python train.py --train_examples=39062 --isotropic=false --loss="cross_entropy" --momentum=0.9
Rows from block 7 of a small sound classifier, named by matrix and row number. Rows with one number within an expert belong to one neuron, the router's apart. Each number is 128 + 32 x the weight over its row's rms, rounded and kept within 0 to 255. All counts start at 0. Numbers have three digits each.
Before each expert's rows are labels from the 100 clips, of 14976, where the router gives the expert most weight on average: "lies over" is the class under the peak; "responds to" is what is common among them. Only what is clearly more common there than usual is listed. The data: synthesized solo parts of chorales (CocoChorales). In brackets: how many of the 100.
# router: router (model.blocks.7.mlp.router.weight, 8x192, trained with AdamW), inputs 0-63
# up: expert up (model.blocks.7.mlp.up, 8x384x192), inputs 0-63
# down: expert down (model.blocks.7.mlp.down, 8x192x384, transposed), outputs 0-63

# expert 4
lies over: A3 (32)
responds to: bassoon (100); note A3 (61); note D3 (36); note A#3 (30)
router.4:152134113160151175132152154127131109173139167133174142183162122105146142077149088160153143094169114168100137107094105119119129108118133129083116114096109093123062176110145186110108117134126100
up.23:182108102105163151166125089097162118185163169067137151127126133128097098123144128123218105120076121132144151176199172148160104157156142135177084128093125142044152146130065143084141153130082102
down.23:171126152160133131122109148177144115089088167123093168150149146186120133198080186055112146167109147078133146136174115092099137102088128091136120134128121162156186153177132111170186155072102179
up.24:108189133121128118135175123137131089100127149140110128092126090136132125134169171203167148110144137176104089134115098122115125106110130140155096104073134108133100132107140099080038133148136156
down.24:153111141088106204102096139058144167117166121163113071155166184128134124142150129101164123171120090116168124137145129231134142100070120105145150139142142092106182130171172102130083141140143124
up.25:129159122127085100121191122161164097088031136111135135134132081088119134156107133176190111128145144198102164173127125153172138086134147147157062141097143095094136164164112111094124110202137138
down.25:108101161116158152134096126184132131125098120146121112142170104076119179115093151113091140098108087181125095154092119125153096101093137177118147165105170126163189123095142083108117097166145135
up.26:131110175092134135095140129154119123145222071050181132121084127103181132095109161166144167155080150151114145100127147115162117140182059118132195172117152160147113145172105169171146132125133128
down.26:137166120184111123126099149123087128147138095177131110125195108183117073121071122151104116163102127089164095061085128079105171140114174138135153118146162162099129142096030152120109178097147107
up.27:119118151134095148124144146152119162145159122072166118096154158146139141134107180141085157100130094168107112168107058086126084177122172099126127126065122059120110158082179116155142142111127084
down.27:121137115157121106151116090173120091163083088177176109103178094108161097107113152068149154153076127142121133081119071168219138112123167114170141171143102153161082170070113179093201139167148121
up.28:169133134116177074120115171099144131179083168129089103134118090179068113095113138152132113167122129134086199149112179129107150189108179142100152169116107182116120126098101153158102071139090131
down.28:097120081089151117126148101165155168158047149161090098112098190173111140206100148072188079129098123105107125127166134098144125130121122126107134131099072160095103104137128120107106132107105194
up.29:094156131121126139199162119164110181082102092096157195100145149121113097154134145169111086127109087200142150103100172066104114099135130119165145133174147104083136172176121078139092128177091114
down.29:127146135094122104168150121098116180148116122137120015164140158149082103206091165094126072117107116122128102137114097137139127092104132161104125114159180119131183116137103122098148146216105102
up.30:130102075116101210075123107128113094103134127083161129136144126229089089068148115182080083156127154157153140110155135159131119090129147115137132088144147118143109076104124059091140154135151115
down.30:071112113140092173130150130148145091147117142126137120145131157127100079132200111150130137114099131149130085129169038107116150141209114171144048065132126104071154164136105107181089190153100094
up.31:105075070091096131165087185166126086148136126180153136099172166104122150172206111113117075118090170114109137122080215178147137169172138149082167116104165109177138150153102116116090103116223093
down.31:145183175149118165145146075125105121119177101121139182133103142170077095122057134175127101126106166117097113106119175095107161129184103104131076108109077068096144122160156083120152157120144147
up.32:103115043184080179129111155088171127089108128121137194070104124135113128142156131129134157135082098123133118108158104096117083081096088109105101179098172122124136136128146070112133175117136122
down.32:088121149141082125078180150134161136078138129117080089138145133151105112130138115156125114144119129167154105108145097141138133128075089211131112094109068144095152113159099067112157169193165097
up.33:081064104109100162098137071163131184060138124057107139126155168107112106107118105202167130107197126153140175107058147157137129092139172092174092093133137108099154087092075101144133219159086147
down.33:149095153071040129195201139121144169116146123172157098152170164132086119151141124145150150102111094155111142080187101108097099129103113150136149095098142146164097155199054133117135114115099090
up.34:196161185119118114137124129124174161135122108087122087104112112156096129109184135156120093082125085118107144171205108108084113130181151056160126109076170105126151160083196114116074142071181177
down.34:145135101077154139197131148111106086123065113162157106140131133158100118098119131102102135124054168169136140038159102093114134142144157156238113079120101161120098097132108129187168121164177134
up.35:153121099185047101111135130117117132131087103137117122113106073116108108169092113120142154135089150155126233096173119144134087156156111094110094175138072111081117134164154117133165136125126193
down.35:195133119109096133116106098133157115096145124153107121139108104162151131116151077120180096135168108082121164173168121093127160146130129070079026143122129110106132100168103072177141079155123156
up.36:083112119081105128124146107079108173122084145052106164110102094127097111131134116121104104191141158163202166154096133128127119121136144140108122123139196133154145146209197082129151117197156158
down.36:112154115112102107091128127201119142133054113127089122108170182119106195163115136157131179124132095165122093164108095091124159101166170143083105113193169147146169099137171161125127158088136129
up.37:135108150114144157103194102154101096132095095140171117085106130097114146170123117055150145147156153108101156177165120140118152093175126093091038145110155135145110115129090145121099108190105160
down.37:168131149104232081116052132131142140154150162153105113106134121147137155146204070108156159121138092140131110131136132146092128084099101065151118143171162077084096121122149154157142136129116100
up.38:075118122131094156088110110055135136130135141134064104108118192147103118102094160071191157120075149146092112134151174122177155138111149152162051081154093132119140166105108166103145124164124137
down.38:156139160154120167104136163166095093093155142156112148115155121164206105063104134169142152100088136113112114169140158170110106131149121201152120140129105147115101132154093136107113107102147147
up.39:107089108141124126107180127138096117125101138147164158049103111132091112146074068112118117155136137144130219104190083171126158117119104103101125147130139167131112097090178087084153085162134113
down.39:126137144168115085088136172032134138146171169161092125120170110143101174166085182165075187113173117117154140102181182104162106089160156139123106156075085078135137100147106095142125134106090144
up.40:133144080103078183126142140191170148075126133134127131118170124142129126118116106174118065138108175114152143100091182163180187106101157122127124118115133112105107112142118095154121125115096135
down.40:118115144121077142180124090132150137126119123113093142153120123084145070198168112131084124064127118107094167136101170118123117111148151165148093099163062101087101107121092239148143149107148184
up.41:079120138156141144145079116114111154043146090135138150131083133061105143121120154162068086118117126104161097202213134152108124130153119143118124100162143099102134119154072138162161101065166168
down.41:120111190153128095104155065132130170117109166137135125145149082138141091149116190105112135168068083125132114175062065169100128166072128140079179105165103173165098183123118116153113145133153165
up.42:153134082151140154112169145211154176156139203114111101146114088131144083120124110132127104149134175147124161108165156152150126078087086078126177113181107163071162076130104093099093127118153166
down.42:092062151150104163085098103062120069141164120135179098086097137181146143135115169128122111055168121104166136134121163125141105126129148116130107117165105067107101138132132121124151149173103132
up.43:150127108115144105118105137077083176141115077094146132155133091131104077105167131123070106149147185133084133109082118145102113151113137158156154183060098105113097149095098124170133147054158131
down.43:132159098097132080130078071107085088134177150133137164113129119062113146120139147161138087137104152127094124133085139159175129206093130088202180111094119135138160131088168173159123145146205111
up.44:077093134130098163083067087118091125154151096119162094117156093097135098145158098139115161119128141078104150134129128083089151173116103080104128172100124185167165114149159080125159099095162128
down.44:194167146194080200133150157120123126110171160132139145146197150128072152096087168119106100144166111112089154115169146118169156114129141073148089123150196067125150174114145153130140136099152107
up.45:159153018088126096133069128169147164068106117118208165108119130125091156116141196149086131082143056149126120145171143090116122140159132094176194125084129066081105129129133165127113129112146101
down.45:185122150107127102153113091158054153130100102105098131116110097137105126188085133147168116123032117168096104118190117182167174125105102151093137160116095146198163145133123110086110117098119112

# expert 5
lies over: silence (86)
responds to: note C#4 (80); cello (68); note C4 (52); instrument: viola (29)
router.5:141180151178181100151110084121082156159112132102127152113142125112099128212126054128133117130120103101215171132080133140159160096083116058171164112133126114100158087132101086135125188110096150
up.23:175179100151117114135132110096123143172141145103146174150100148140169103117160104186071129082105114105138196057132111141091128131170142139016144135158191069099136158108106201158149136148090146
down.23:118116152142102094152137137146083140160180159160109133150160127119126156126100040127081185102133175081114120130170173168063166113100153117127113098123082144140131127138136079090150103149097143
up.24:148105142050082088158145103116131135131072169118051121160140097183145154115151094167075157096098122101120145146137136148131121134113142180129117158111104100076151073114170104096163089112147143
down.24:097167123077118108098150123162189105120136161145138090190147120128078131094084092151164127163145109118176144180146153226139125104118155202146119176106191089119096102124212114113096138159090133
up.25:116145140125105148131172114051109133132077080099092157158158167126086127150136152109138137150159129167193121130183176109129115082165098075062158133059117124127120147150140064119096132168110111
down.25:143198125135097070077113199128168133130122160032087110139153117138163112126151110067141108119151144066155150085113138102172171113099124147101188157125159108149161119126143186121125093099167148
up.26:117092116119133139133178076131133130136149185126111166132127135145074135061051134157134100081117140138159091158101173158120119128154160124085110154109143122205160140076126220166160117127128080
down.26:103047123179143207134206199120124168139126126120111128123115133136091174090145058106104139120169155130153130108161129104075094120140118108126121115131129133090133153094042068078119082119115084
up.27:109111154116073126112128168067117109204190155090117122106154101112077084112088147149127101117150160124149154121077137180088141159131144149131096125105123104153154137086128100110134100121162202
down.27:134144123170140079155204131152153117157156106110117108111067188120160153155154121115139158141071115156132070118127086178133087173135120116179085126086166123076119148151115153110156071101147077
up.28:098153126154159098122158084120124149088132105081126092187145094172133105135184148124167093112114136148098118118122107176167139100183135150046160135192117123120157086101155153172130078114127164
down.28:097109110169134152133088137142133090102147106171141100099062115129142110075118126141109102109124215125173061116177082098146145148097131191131118091130128111119102134139144170133176194169134062
up.29:133148128119101143186159135157105121076096195123161082157121192139124099024112138110098131171188151134132137117117182108152123146153171131071076144214131133102119143091117131073127169135128135
down.29:127125132100144107133199079152146113131097143095133106116118069127039100126110131119117124151094101105130103140161144140143127126131127189153120148102095122180183089109100185195141097134088094
up.30:168126134166132074088175126105157080094079115114084119185130192096122110106161180126125075113180119087119127072094091127186167105143154102105099146171135195161132131109155133134104185177174066
down.30:130101133085139127143161195114146098174141131151112174098109126133137103111137151144148098114153169153146143063161147045150140150112163124085145142135088103109107213112140122179118089112088095
up.31:161151061159166126105154159166129149123133169168129141081095135135145169085144175108102170061137164136104166125133103082079101137136105171089192114118087141078133137118186113160140110152094146
down.31:122147159086110095135117159107119128095138070170166124126135109117048155123128094109177091090065073117132095185146151150064120138150127062094088118122121126139097097106131114163133132181101193
up.32:166114106112112132150062147111126078105160134114174080205155151086209106119114177111137132126143126173147141088084090074115162127150137121169162087088115139164147156144118173078141127160133126
down.32:147145189187130123210066102106129100158138153102146142188147180123117121162131080188110107131157187130167151051174119112140113099120121127092081144133135179132080144121137160111111150145146094
up.33:117109125151151142132171185122069169127164037112180209088125100084191149121070129120127117125160115136107141109079137140089069127132117144143150040103103091110147132133111120159163109158142164
down.33:136114144173100126105156178146098123164108100158158150103143136135132150169105100114125114184084088062134099085125102097099127106112141075173119155191070150132092121143148133109097149133068157
up.34:100112075148097140092096168183123208122097117113125136208141141192144096152151089132113123171157139156123178134160097131148078133173085141148091079148134157141158058133138153200149135143151122
down.34:168152045181108071120204109116155129164116115101128118116076158159081139145113111076119131093121145179140158106072093068128147098082108113119151125137110112115154122148105119110138135145160132
up.35:105173157144100148149120139143130098106148074080097176199177143104144157136142115097075125170106078108148147123146127049163171133092147076165186147091138133139128147150150100101139142151129129
down.35:147178119116188072175131127096168115119055135116125152202123225096127108120101202214137125055141078160085191138137107110176161120115122150098116172160166115123156156157158083127104061118085089
up.36:166147150156168133162090125088100139155131097128171153144164121121126071211139132097098197141139188066134123141166137095112085123124123143079120140142115138166137111133145149118097114125148117
down.36:127114121090201212157110107075136140137067132112098195161139090113058157108079181087075138136146102150047134150096104154149115098111144107125155085133102138120135162133091122100083149132161137
up.37:124175118109198190111129168144143191134072099119154176127204165153079145141229101140102103093114070163098100122133135056150096077123097106106128118140119151136092169128069089127067115136089168
down.37:147086155046159128152165158121105109130083126119126157156125132124186080128082136093147111134123101139085073123107112120145170103152089169131156092154148032133129117128210093151135099199153128
up.38:114114094152080107145159113120137146124086106152179150145118136146053151130118127133167057084081190094144177107149140149095145130114107055141159091065087085160092158186158097107150093169122073
down.38:171120140096111135052156104132122096104108094084111163108173133158102140146229149179100110080123127089131182117167151094150128156148118097089102097070110132152129142084093129160152147096120107
up.39:120138183104118095098142047099102180142092098123119101164097095171079106168071148105141144162150148145134144121089143123154088191149107170179127117200096198173121132183131192165146133180146095
down.39:127194118144158166076143092119072185168071142136161103107111132168150142149131120187150143026165158161159108164128134125093155140083159161091111140091168161100141136138087178109075194140103176
up.40:098209160104120130110147144150110093168081150181163113122137171135118133074156082101084176099153110097132135152129108101120105105083128116129136088122146122129106164137098108146075119131111070
down.40:125118140133148174146168073135193103102149108132137108197122057094123103096086141103146148126154109093118165096164121171111093118060130100084132128124115130066177078121128111150161110159155118
up.41:089085126156120152127088135128158131181122140115149121179140124149176132088088143147124144144157121140150083083124128100117083088176108168104111136136182165130098105113174072162132183196139126
down.41:140140133170102082159160152114115166137101100141078079106093187123114130228159134139164122069139130197143141103188188106104180114106170160146135156082121089151190092115176225123100154149160127
up.42:131164120205082107098201123098169181090160062142174138077135162103088162166126107125169118158130104105166139073102099084171090120095192108136105109123131096090089125100138068128120141157151165
down.42:101112169155065069100136143132107198106142077141209132169092156094154096113126076150152141155095088083105152098155136137110120133125138151178158150111036101166135117158146121162167085120078138
up.43:086083152120117137093133131090147079156095167090111151128124085116134124071158142117217166146088168169130055155104103152113161068113161077062120167166159163178117078058037121068140120133143133
down.43:186169165136108144124107136115206134145059201090092153097160194116148185052119141123130123087116093107086144082153090165120126108073091096128120127091101157102165134140141142180106095137092124
up.44:090167124173123159165109111182175163109193101173120129121167104162092177188146107100129112119152166114140149154157166075156131149125109089129131091199103122159125143045070092134115118121125131
down.44:141137175129141088098152095126151105143112154134196202152123087117185099090175093187093097112166155141113141139121116177069107156135137071187147137099162153086158120116125106124143131138121109
up.45:134075160120168131114255143129159145160133118140118130060087083099156093144099168113092169108121132117134145115080112092120103094159192132173203171185110126111127160108193086139077142144133133
down.45:137150132175102149150104114158073118157149149139193139121075150162108094138157130196190171148150112110153123128127124077103077103153109132128150125105115102115114098125126191163169084092144172

# expert 1
lies over: B3 (30)
responds to: bassoon (95); note F#3 (41); note B3 (41); note A#3 (36)
router.1:172056127157136103113112108132134164089142114153110101111085128169117111103138181060106102111122108129126089076107163120152082096152153130136131121136165141136105139160138122145112123164116166
up.23:137087115072158144169195145153105168131138091181145117194097183160130177155169117126117085163164160179139126151187104140146166106144110106101153096122112102069114178116160161161114123024098162
down.23:088098099122123159179195134115167107085126119100100115136134137133163104063082090158104103135096080148115156162138122128093092125081135118169104123106129095159128122174149110128134140224101116
up.24:112130156077178111079131117148094091090085099195127158069134148090123112118167083132103106138127168115156163105125133115149210111157056185136050105182090121153129107123082113136189130144143118
down.24:092169131168142179105152140150063145110079184106174117094076197134140089169142161214091102168165139147130130122121136091150093136107210162160099178085096135095128119164176143161142192125090157
up.25:179149157129138159150122149097097149101094097087152107122171121183086128082141093098191110150121149157117108163160061120120131131145115142165105103150150072121111153096165195123124081085168100
down.25:084151108197138154164159141086135132214154113100136119137132132144167111128157147146158141110165087160189052124137128158166132161134124114152162187143125118157156105141166145134146159151108114
up.26:087111150120094167123149122136122147132108121194180090112169146119148178121102124132113127070097067083147151193150117098148139060144100155180156110089160178193124091151160122143116074193155160
down.26:186152107087103078144170133156121151096125149106064115114171159135093098130084146114133140098097178117097166084119114156164121144102164097136079143099123138118094135134153121153089105185092151
up.27:095119073166118124096138121167182088145103106145111095146126129182133184129167149099189183150115132120108107191082177108140134113164088177069122180122156083149098158122157115122179116149146129
down.27:088142089071119149190143162149108112106087149119096103151107123102131131169158086145118117108152128164161151132164129134133157135153121094108130203105120137098187146126140181144116164142175123
up.28:185154135131148118108153176181114153146075108097135079115146070086177131118103118126120091132141092114115175144098170157160123066140139117191139132207111151166127099138121152077164138122136177
down.28:158130106162142191087125136136133130096134165118140103073147117057159142111134126152161138114192134114122101068104217131144109118100108126127125152198115124144107125162192152168133204130073121
up.29:151153154062106174146141168115071130099143129063147112124157120100078170145155144122107157132188122083135136118130152139110157163089124057158171128124126101056105106081125137089106162133098105
down.29:147169117160122134100136111153107151081081169108133130121157141115193101124105059142119145128163094088154130094085139092118156095151195080178105074108119158105124131120117169153107130115192135
up.30:139120171125145172164098089124178058160087162112118099078081167111083172102153131104053149107142178141130134129072172104175128137114131146113108156142162147166140139171110166145062120142161126
down.30:139127171116125138123092102173108094157152170138151164110094089152113117109097172140125102170074117105157123150202131197154130097172137132088099160105200152170066144183146183133088128090146171
up.31:166120127118186157140184111148144099157086054101141148126116141138081141126154098047117115159149156146142107158127131158162089152169096119073132103137168139127118159167103130136109129156085121
down.31:166122116082127145133078140109112095156065131099093158122073128172126075099137141149119149129088143179145142161186077033094147132108125144099106095092155053120103189136112133175141129139109138
up.32:152151116163039109118173106125134170088041090118113093151124107094165139187127173097110147105124152100135102136100151125126073141111101089106106124074172124101192089083117090105106162203123143
down.32:130146130145087152160141189172167151173161146065160154076120133050071122131149094116091110142118120079138106140068196171135116192108048087094155134101145157175111129102108143155147053134125129
up.33:124077107219123139128196110163121112120168184070125159158132102131139133140023125178167089148156159155108112062097139071132130119100151146147108154160119140091096157114093160167147168125119132
down.33:130121104134140115169130136092156159092144151111002126093104111147093111106164122118152113175160139106106168054120106112120136116107132148113116093106110097151156086141109122189132105128111154
up.34:145125173101097126150151088097083127137142192158128166154106097096076156111136132157140166177163111140128120138127137087148146106126122096133134161148142112136112135114155062106209071149156145
down.34:173161141164155153099191105149137151097150119149100108153136159139160080149103111139087077107136080170107150161088112175102104135101150146163072086114140104067100103168109156095133172076149077
up.35:152073100092117180162133095167198152156178113187111135137133198122144137082178158157121148115154171170158131112122068151148121102086113136161063081226090131167149148135128115112114144155113143
down.35:115096166149150138127162110104082085028121171122141112130137124117060140111123160096062161092116119164161155181123134063118112130130169108104057165130107168115156158129164106101180140108062143
up.36:153146116078176113113090085144075084107170110131118114109161151187192167123116098166166107092094127173127105145095142135136102150131173132127106133137159193161070194170117141159117144162121132
down.36:072131146129162131166114126120160101165146154105132182099111123165097114138133185155174158109109193063116163128227145150101111126109178150162136115097090110141171098192088143119150125104159132
up.37:193146086162121159144090049171123138156159141118100097146157148196147139098117070172130118123173145156180103168141060127119060144075149127085052120151149174187137119090101116127139139151113086
down.37:146127155098163137082148116065132162121131131074089174095140119207097114110129149168096125106096147098121119092157170195110067131109157071144103141193089133110150156126152138127124099111192159
up.38:129139089113158076098097116099121166131188143163137125174140149153071069143112151139155108125137137161161144130066119149114172180140125077087078029158119191174113144111150128205140102118098117
down.38:137114144167133114082131145140129083167157086107139106109151156157130123128122093150163121160122141100133150113117159096142068153131065118146156036133142127052155109195166150040141129114081098
up.39:137148135108149190114161126169116085166074087077118146110100086081148180130100086111132070134167117136148152123170130086106119087106137112176170081208163162140135118143091149119141060085161164
down.39:128145103154122189123125146135130105182113177132099163089097143181111120144173194118163149128123151095138093059109167098130107152105096140192096093133212114094095162101210202159073152145134153
up.40:104136084190087127120169117113089106172103156148109152073134121118085115156152062113132156138121119086158101142166207160148144109131178144143130140111115115175135153125197147159113091120113122
down.40:123130133168121125094153084144190164135093187136120129153137116114116174151079205074133211117153093146085172117124114184150139073115170142130160104099146167073129097186102073103158106131195133
up.41:123125085151122154183115164111143113129078124138135201111138134076140124170121093119121133119121152146104130088107149136089174162139201097155138124082149129170165153108066163175093137116104150
down.41:121082155114229127146133144097094148216082126126106147147128159142134215122158145121107133132121085165109118184129192105093151136144149140124090120137122092096161198176100103141129103109173088
up.42:147109157110151089153085121159097159154175167107149113121103067172209113150164127126092171095116154114124097124161125137150114138143163144148081112061109156140150071104148135129172105203076095
down.42:065106117156126103155121160090152129165105116123082187132126136141145123160126150117127139176157182048132103149076091105076108190141103165121149091104135079160109120154111139176117151132153131
up.43:123100163149126168123134118072125153142116148160139176056147088160163121112151148126090116194171172124137090127111190142114116178121182116079106126205136143057133096142103174115132118138122134
down.43:113142094141135113127187081147179138161101154130126149141114114162130147126163138135118088101135163121116159152160108071092145143144140107202073112184129126100105163116131179197076168147222153
up.44:146149073115119089098124179096120092136155142156111151059144091083058115178126101113091118165160152076122149158136179133093165138133194166142166140153130128138156197133163135126115057138124131
down.44:089092058218134116180132098171129118159159164207140096145151154107118114083094184080141127148120101131159154114175104106122151117078156086085164121107098140110105133153033123149119170110197079
up.45:118154143162148096127128093106109061109171068102120161131100089121152139095156156106104197126095112199061126151134214133141131114150094095114107136047108096134105126139109141156126128132147131
down.45:143073184100108117146139135123092156083171114149055134151100107164148096126169141184124067136094182125130091149179106134125101147127123202170122070087179096128091153100138153122171183098132101

# expert 7
lies over: B4 (54)
responds to: violin (89); note B4 (85); note C#5 (46)
router.7:078172176112163119148130150145089168098141170132148092104162076127200082168097046173130049113177110145156144167140138093148184150141103096136138149196194101126113137146121150070141130188145163
up.23:130169128107123129118136104041115109107140134150129100095138101118094140179153183113154085138126148071141109098121199117186129099123105136052143117144180125109154104114125162095096119091091148
down.23:142150121085129127139112097186143145112112142164173071154123119157193082137123093188110089115113124100137062124104097176112096130152089139136183099088131155143157159055055043136098114142163137
up.24:090166107143101133099084216125118129084142094174115122159091161129109162122158106158143218117160081124055104121138093151112118096114072144179135176073063163121140131176116097131105179092137146
down.24:088113140116149095091151129139152185131134165148143118200107074120204115148101086073184175079147070166212134181102133129171122136167113115132177164152086124165168163116132154090112130109152151
up.25:102115167137107089096137102123098120121205115106149178155188109142133149137114115139076123136149151114191217176158158112150147090067108111117157099147120152156166100115134109166139117070133142
down.25:143165153104107115100206124120107137101120061119134121148109122108186111178187061149118022164116086111179127129139128098118125145144161111137105090128099161125115140095128078132124158140134113
up.26:149149074169137109090149128172101181130134120122061122150133105090061183129142119117085020150195101078055138138136163173146177101166091174142146073154122078045157142083083183169108120075087098
down.26:137129138109152191142141095144097147111119115115159103154088047139145085141117067150134125112158157132137112100099156092134123125165114147152136111105200098160175155135171133117132108156125062
up.27:125146202151096156080144148097141145145111178118085164109190147108114110087144093129095202136110105120139140111146142152133173149123128158178188125161143102077169112106136151084099112100103120
down.27:107113092090133136105122101076085085194101068094157121196167095116125077123134119082127167095101165100115142146152174142123111125212119095168203067109152074130077123092155155149095134073176133
up.28:151107130185153076120109112183115145128104106086064130148141102157049167110135159087087092117064154116067157147176147134116079123127143124116145177157133141109094159135183048107077077063154115
down.28:085166210109158160094092107147082174103139091118172062110148098115076099130164050123123087102075140099170136146101115130115150184096093078118149079110163118095141146151177172166110136145080177
up.29:092082108129164128145123159115160121166146092119075122157083132157149152187122122137072158117062111141110141149157119131137093172159144144199149127108121114079108082141142132102081065144129140
down.29:153124126097159149056135174074122139152120152159100131081108061111118093090145136145133168126181115174131089180124125098147146125141148177119128081103117132112134158142165029172140148068128108
up.30:123122130237105151123141139167172071103127138112134186136131146124101107061111155109151136126091134145095127150121092147126134143131113134118096125058151126152171172096099185107097149053159136
down.30:060091119132144154157134130126065147119087175083120131144109161120097152185135133139119149103087113145126161142088183093085103095120184136095135163069137140103160153207156133097123157105129074
up.31:091136136098212163142138092088094125033116134215139112110095147108125126140051172134145104159122161115106084170167161080159128132150152140075127072096114136065141104163185111121077198163147114
down.31:070147098129128087140118115129062137083094133148119141160156081165124121128081102141134119089083149134173102056142161159116090136130113169150136118142129119090113171126115092177138155176129137
up.32:110119142104079113125102142131153102124108154104125153119145138169189139102172114142181101154140088192123080113126139133110147068106141118100090114132051115125168061134149164164145147139147155
down.32:111125111122082107144106121126105106110109074098107154136119177115179195125126101165113125152124135125084171120127089196103130176109095132125148141098156144192103090115101200109096178124163146
up.33:112123122132118128114124130117119119151104144096162165194143160103124130178095098151160143179122118138117159133188139125181099118161093127111104086117103113148113109038196108161213152127135124
down.33:165096096161079095050159092164142078132130059057180104107136105097087100158110135165091190120132152171144136130139118102181187122160169085091067130143056093111100138114149102111121155107137126
up.34:122113159149116074139148089109126149125199110066144121158091142133113181131167133136160127110124142075168147150157137148131206146086095116112129141050147157186128106063144115092162125163136149
down.34:180099163111099141109167162111100186157152146131120106134139085133096100181130148156180120115107122183155122126029075142134128158191118089123114140191120144134104129128090115118176107054153121
up.35:175068120112106067115155097180151141128115126106183148150104100134091150101162117108086169154112145066099153134136100111147018095150063130161161135148139065141136069121131170135190108133120142
down.35:070150136134148147158128124144149120157140098166143108098144116171161099164141080123160083180108122126132088129139099127101126181132135156131164136113139146161114126128144124146092163092112066
up.36:085135170130134088109157162193138132128128100133112192119174035129139076047151095160160085153131128134096131094220106093130140130122158057112049133156139128102091140109124114109163074124095170
down.36:175117070112058127115127123142092104108095150061147111131078110095185131093082189171073125141120143138106128145156128176149121123086146073174050162171103117153181176080205176132115167145132113
up.37:155180103132126116114104067160088200103139119174159094157050133061067145129147163152103096144122144138170106165117091140080168158124102137209136108111202086120139105180085110123118149141106146
down.37:158141160147115091179166118116069093108125141164053133196142145109169147122099126166164092127146158145104094104155149121112129094117060090180138149146094069106210134138102139141190207115178130
up.38:130111136137162146126112153089141098157097149145180109129105104110140108160159135081058157108087154111137134130095206129167176194096128119066113159139154153112176147138102162113111150046138126
down.38:112096143098179167095109148132133106166110134095067113121110127162094107086102092132112116089144153174149120119133124138154102101134077121117118079129168075128082089119084133104068177139213029
up.39:173074092175138125120142148180122096157095073156134125166156076139154158083109138129128112136140101114116091138167129143120145142151094199120103114133076104144147107116149131105117116142110134
down.39:106193156056135086135147125100111089130114107171124139142095080151111160129116141183163140121099108145157112119137121115122123099145166131126146109076178054132133087135177134158128163144150127
up.40:113139143144080132142168097075112119137083097234163117140137112112117141137089131073154092141193120145133158164122134145162118119183090160154106164138116128103122141136175105111188142080180098
down.40:128098106091087180122068146044106103101075105125079116125127094159152128115123134158178121086182144119099145116131157128176134169139136141102131168076122063134144131131144093181109106063194103
up.41:108076150085133123134171113153126168085113135159067147172091149090135094127152165075112165165125146216108139102184097123091083138083161098188132111118163183101131131193146114112179144158127191
down.41:124142141136122107117122081148107111097117170148101184070182169144097115123157101128116140139167127098140134091172099151147127138103114152089093109114112139144116150166127108168117192157165090
up.42:125118137168088126094146168134122122089168142072087128190136207070123111108162129098193119127103110109115152128103087079112130100154113158143104135134129193128146110118072117128118175113155172
down.42:140103177095151146117144128132104104112133122088127140145149122178032146147140165172102140135152140162125112119067091152129131095133083120120151156120111124105102172148143163083080131147157094
up.43:165101121168112124105170100099100111153138122169153166148141076158090100127150096088061127113136110065117151091130184214155118122128155126086149089155088127114136109117137164111104111115184119
down.43:134099085103134129137094136113162057136119132212101074113137072162139193161148101139063080100146170114130186114152125210120136121090109115154161158065165122082136106171107060172096093161154084
up.44:087176156072128172143173180120154167141116081117150076146089180112100129181103150144105120100119177165183162138163120142152062038164120135111191118149167150142117101065118185152129116112165164
down.44:116215125111145114112098118134173128137123066130158082142113144129171096138184112107214121120175139117109126110141107110100078189140178090143110119170142116176118124112050080212099083165061118
up.45:128140132142143141141173101164167133129168139127172084102113090112116121127087106068177133137092136117059183151164196144145115157160088142100118157167160140121070074073135173143183125131119126
down.45:153065130143126168080136143095100117094139168078109086101177117072184147135115118168142082115071105132134118113065138099122115176186151163078116146164137103116084116169068089106094141111183150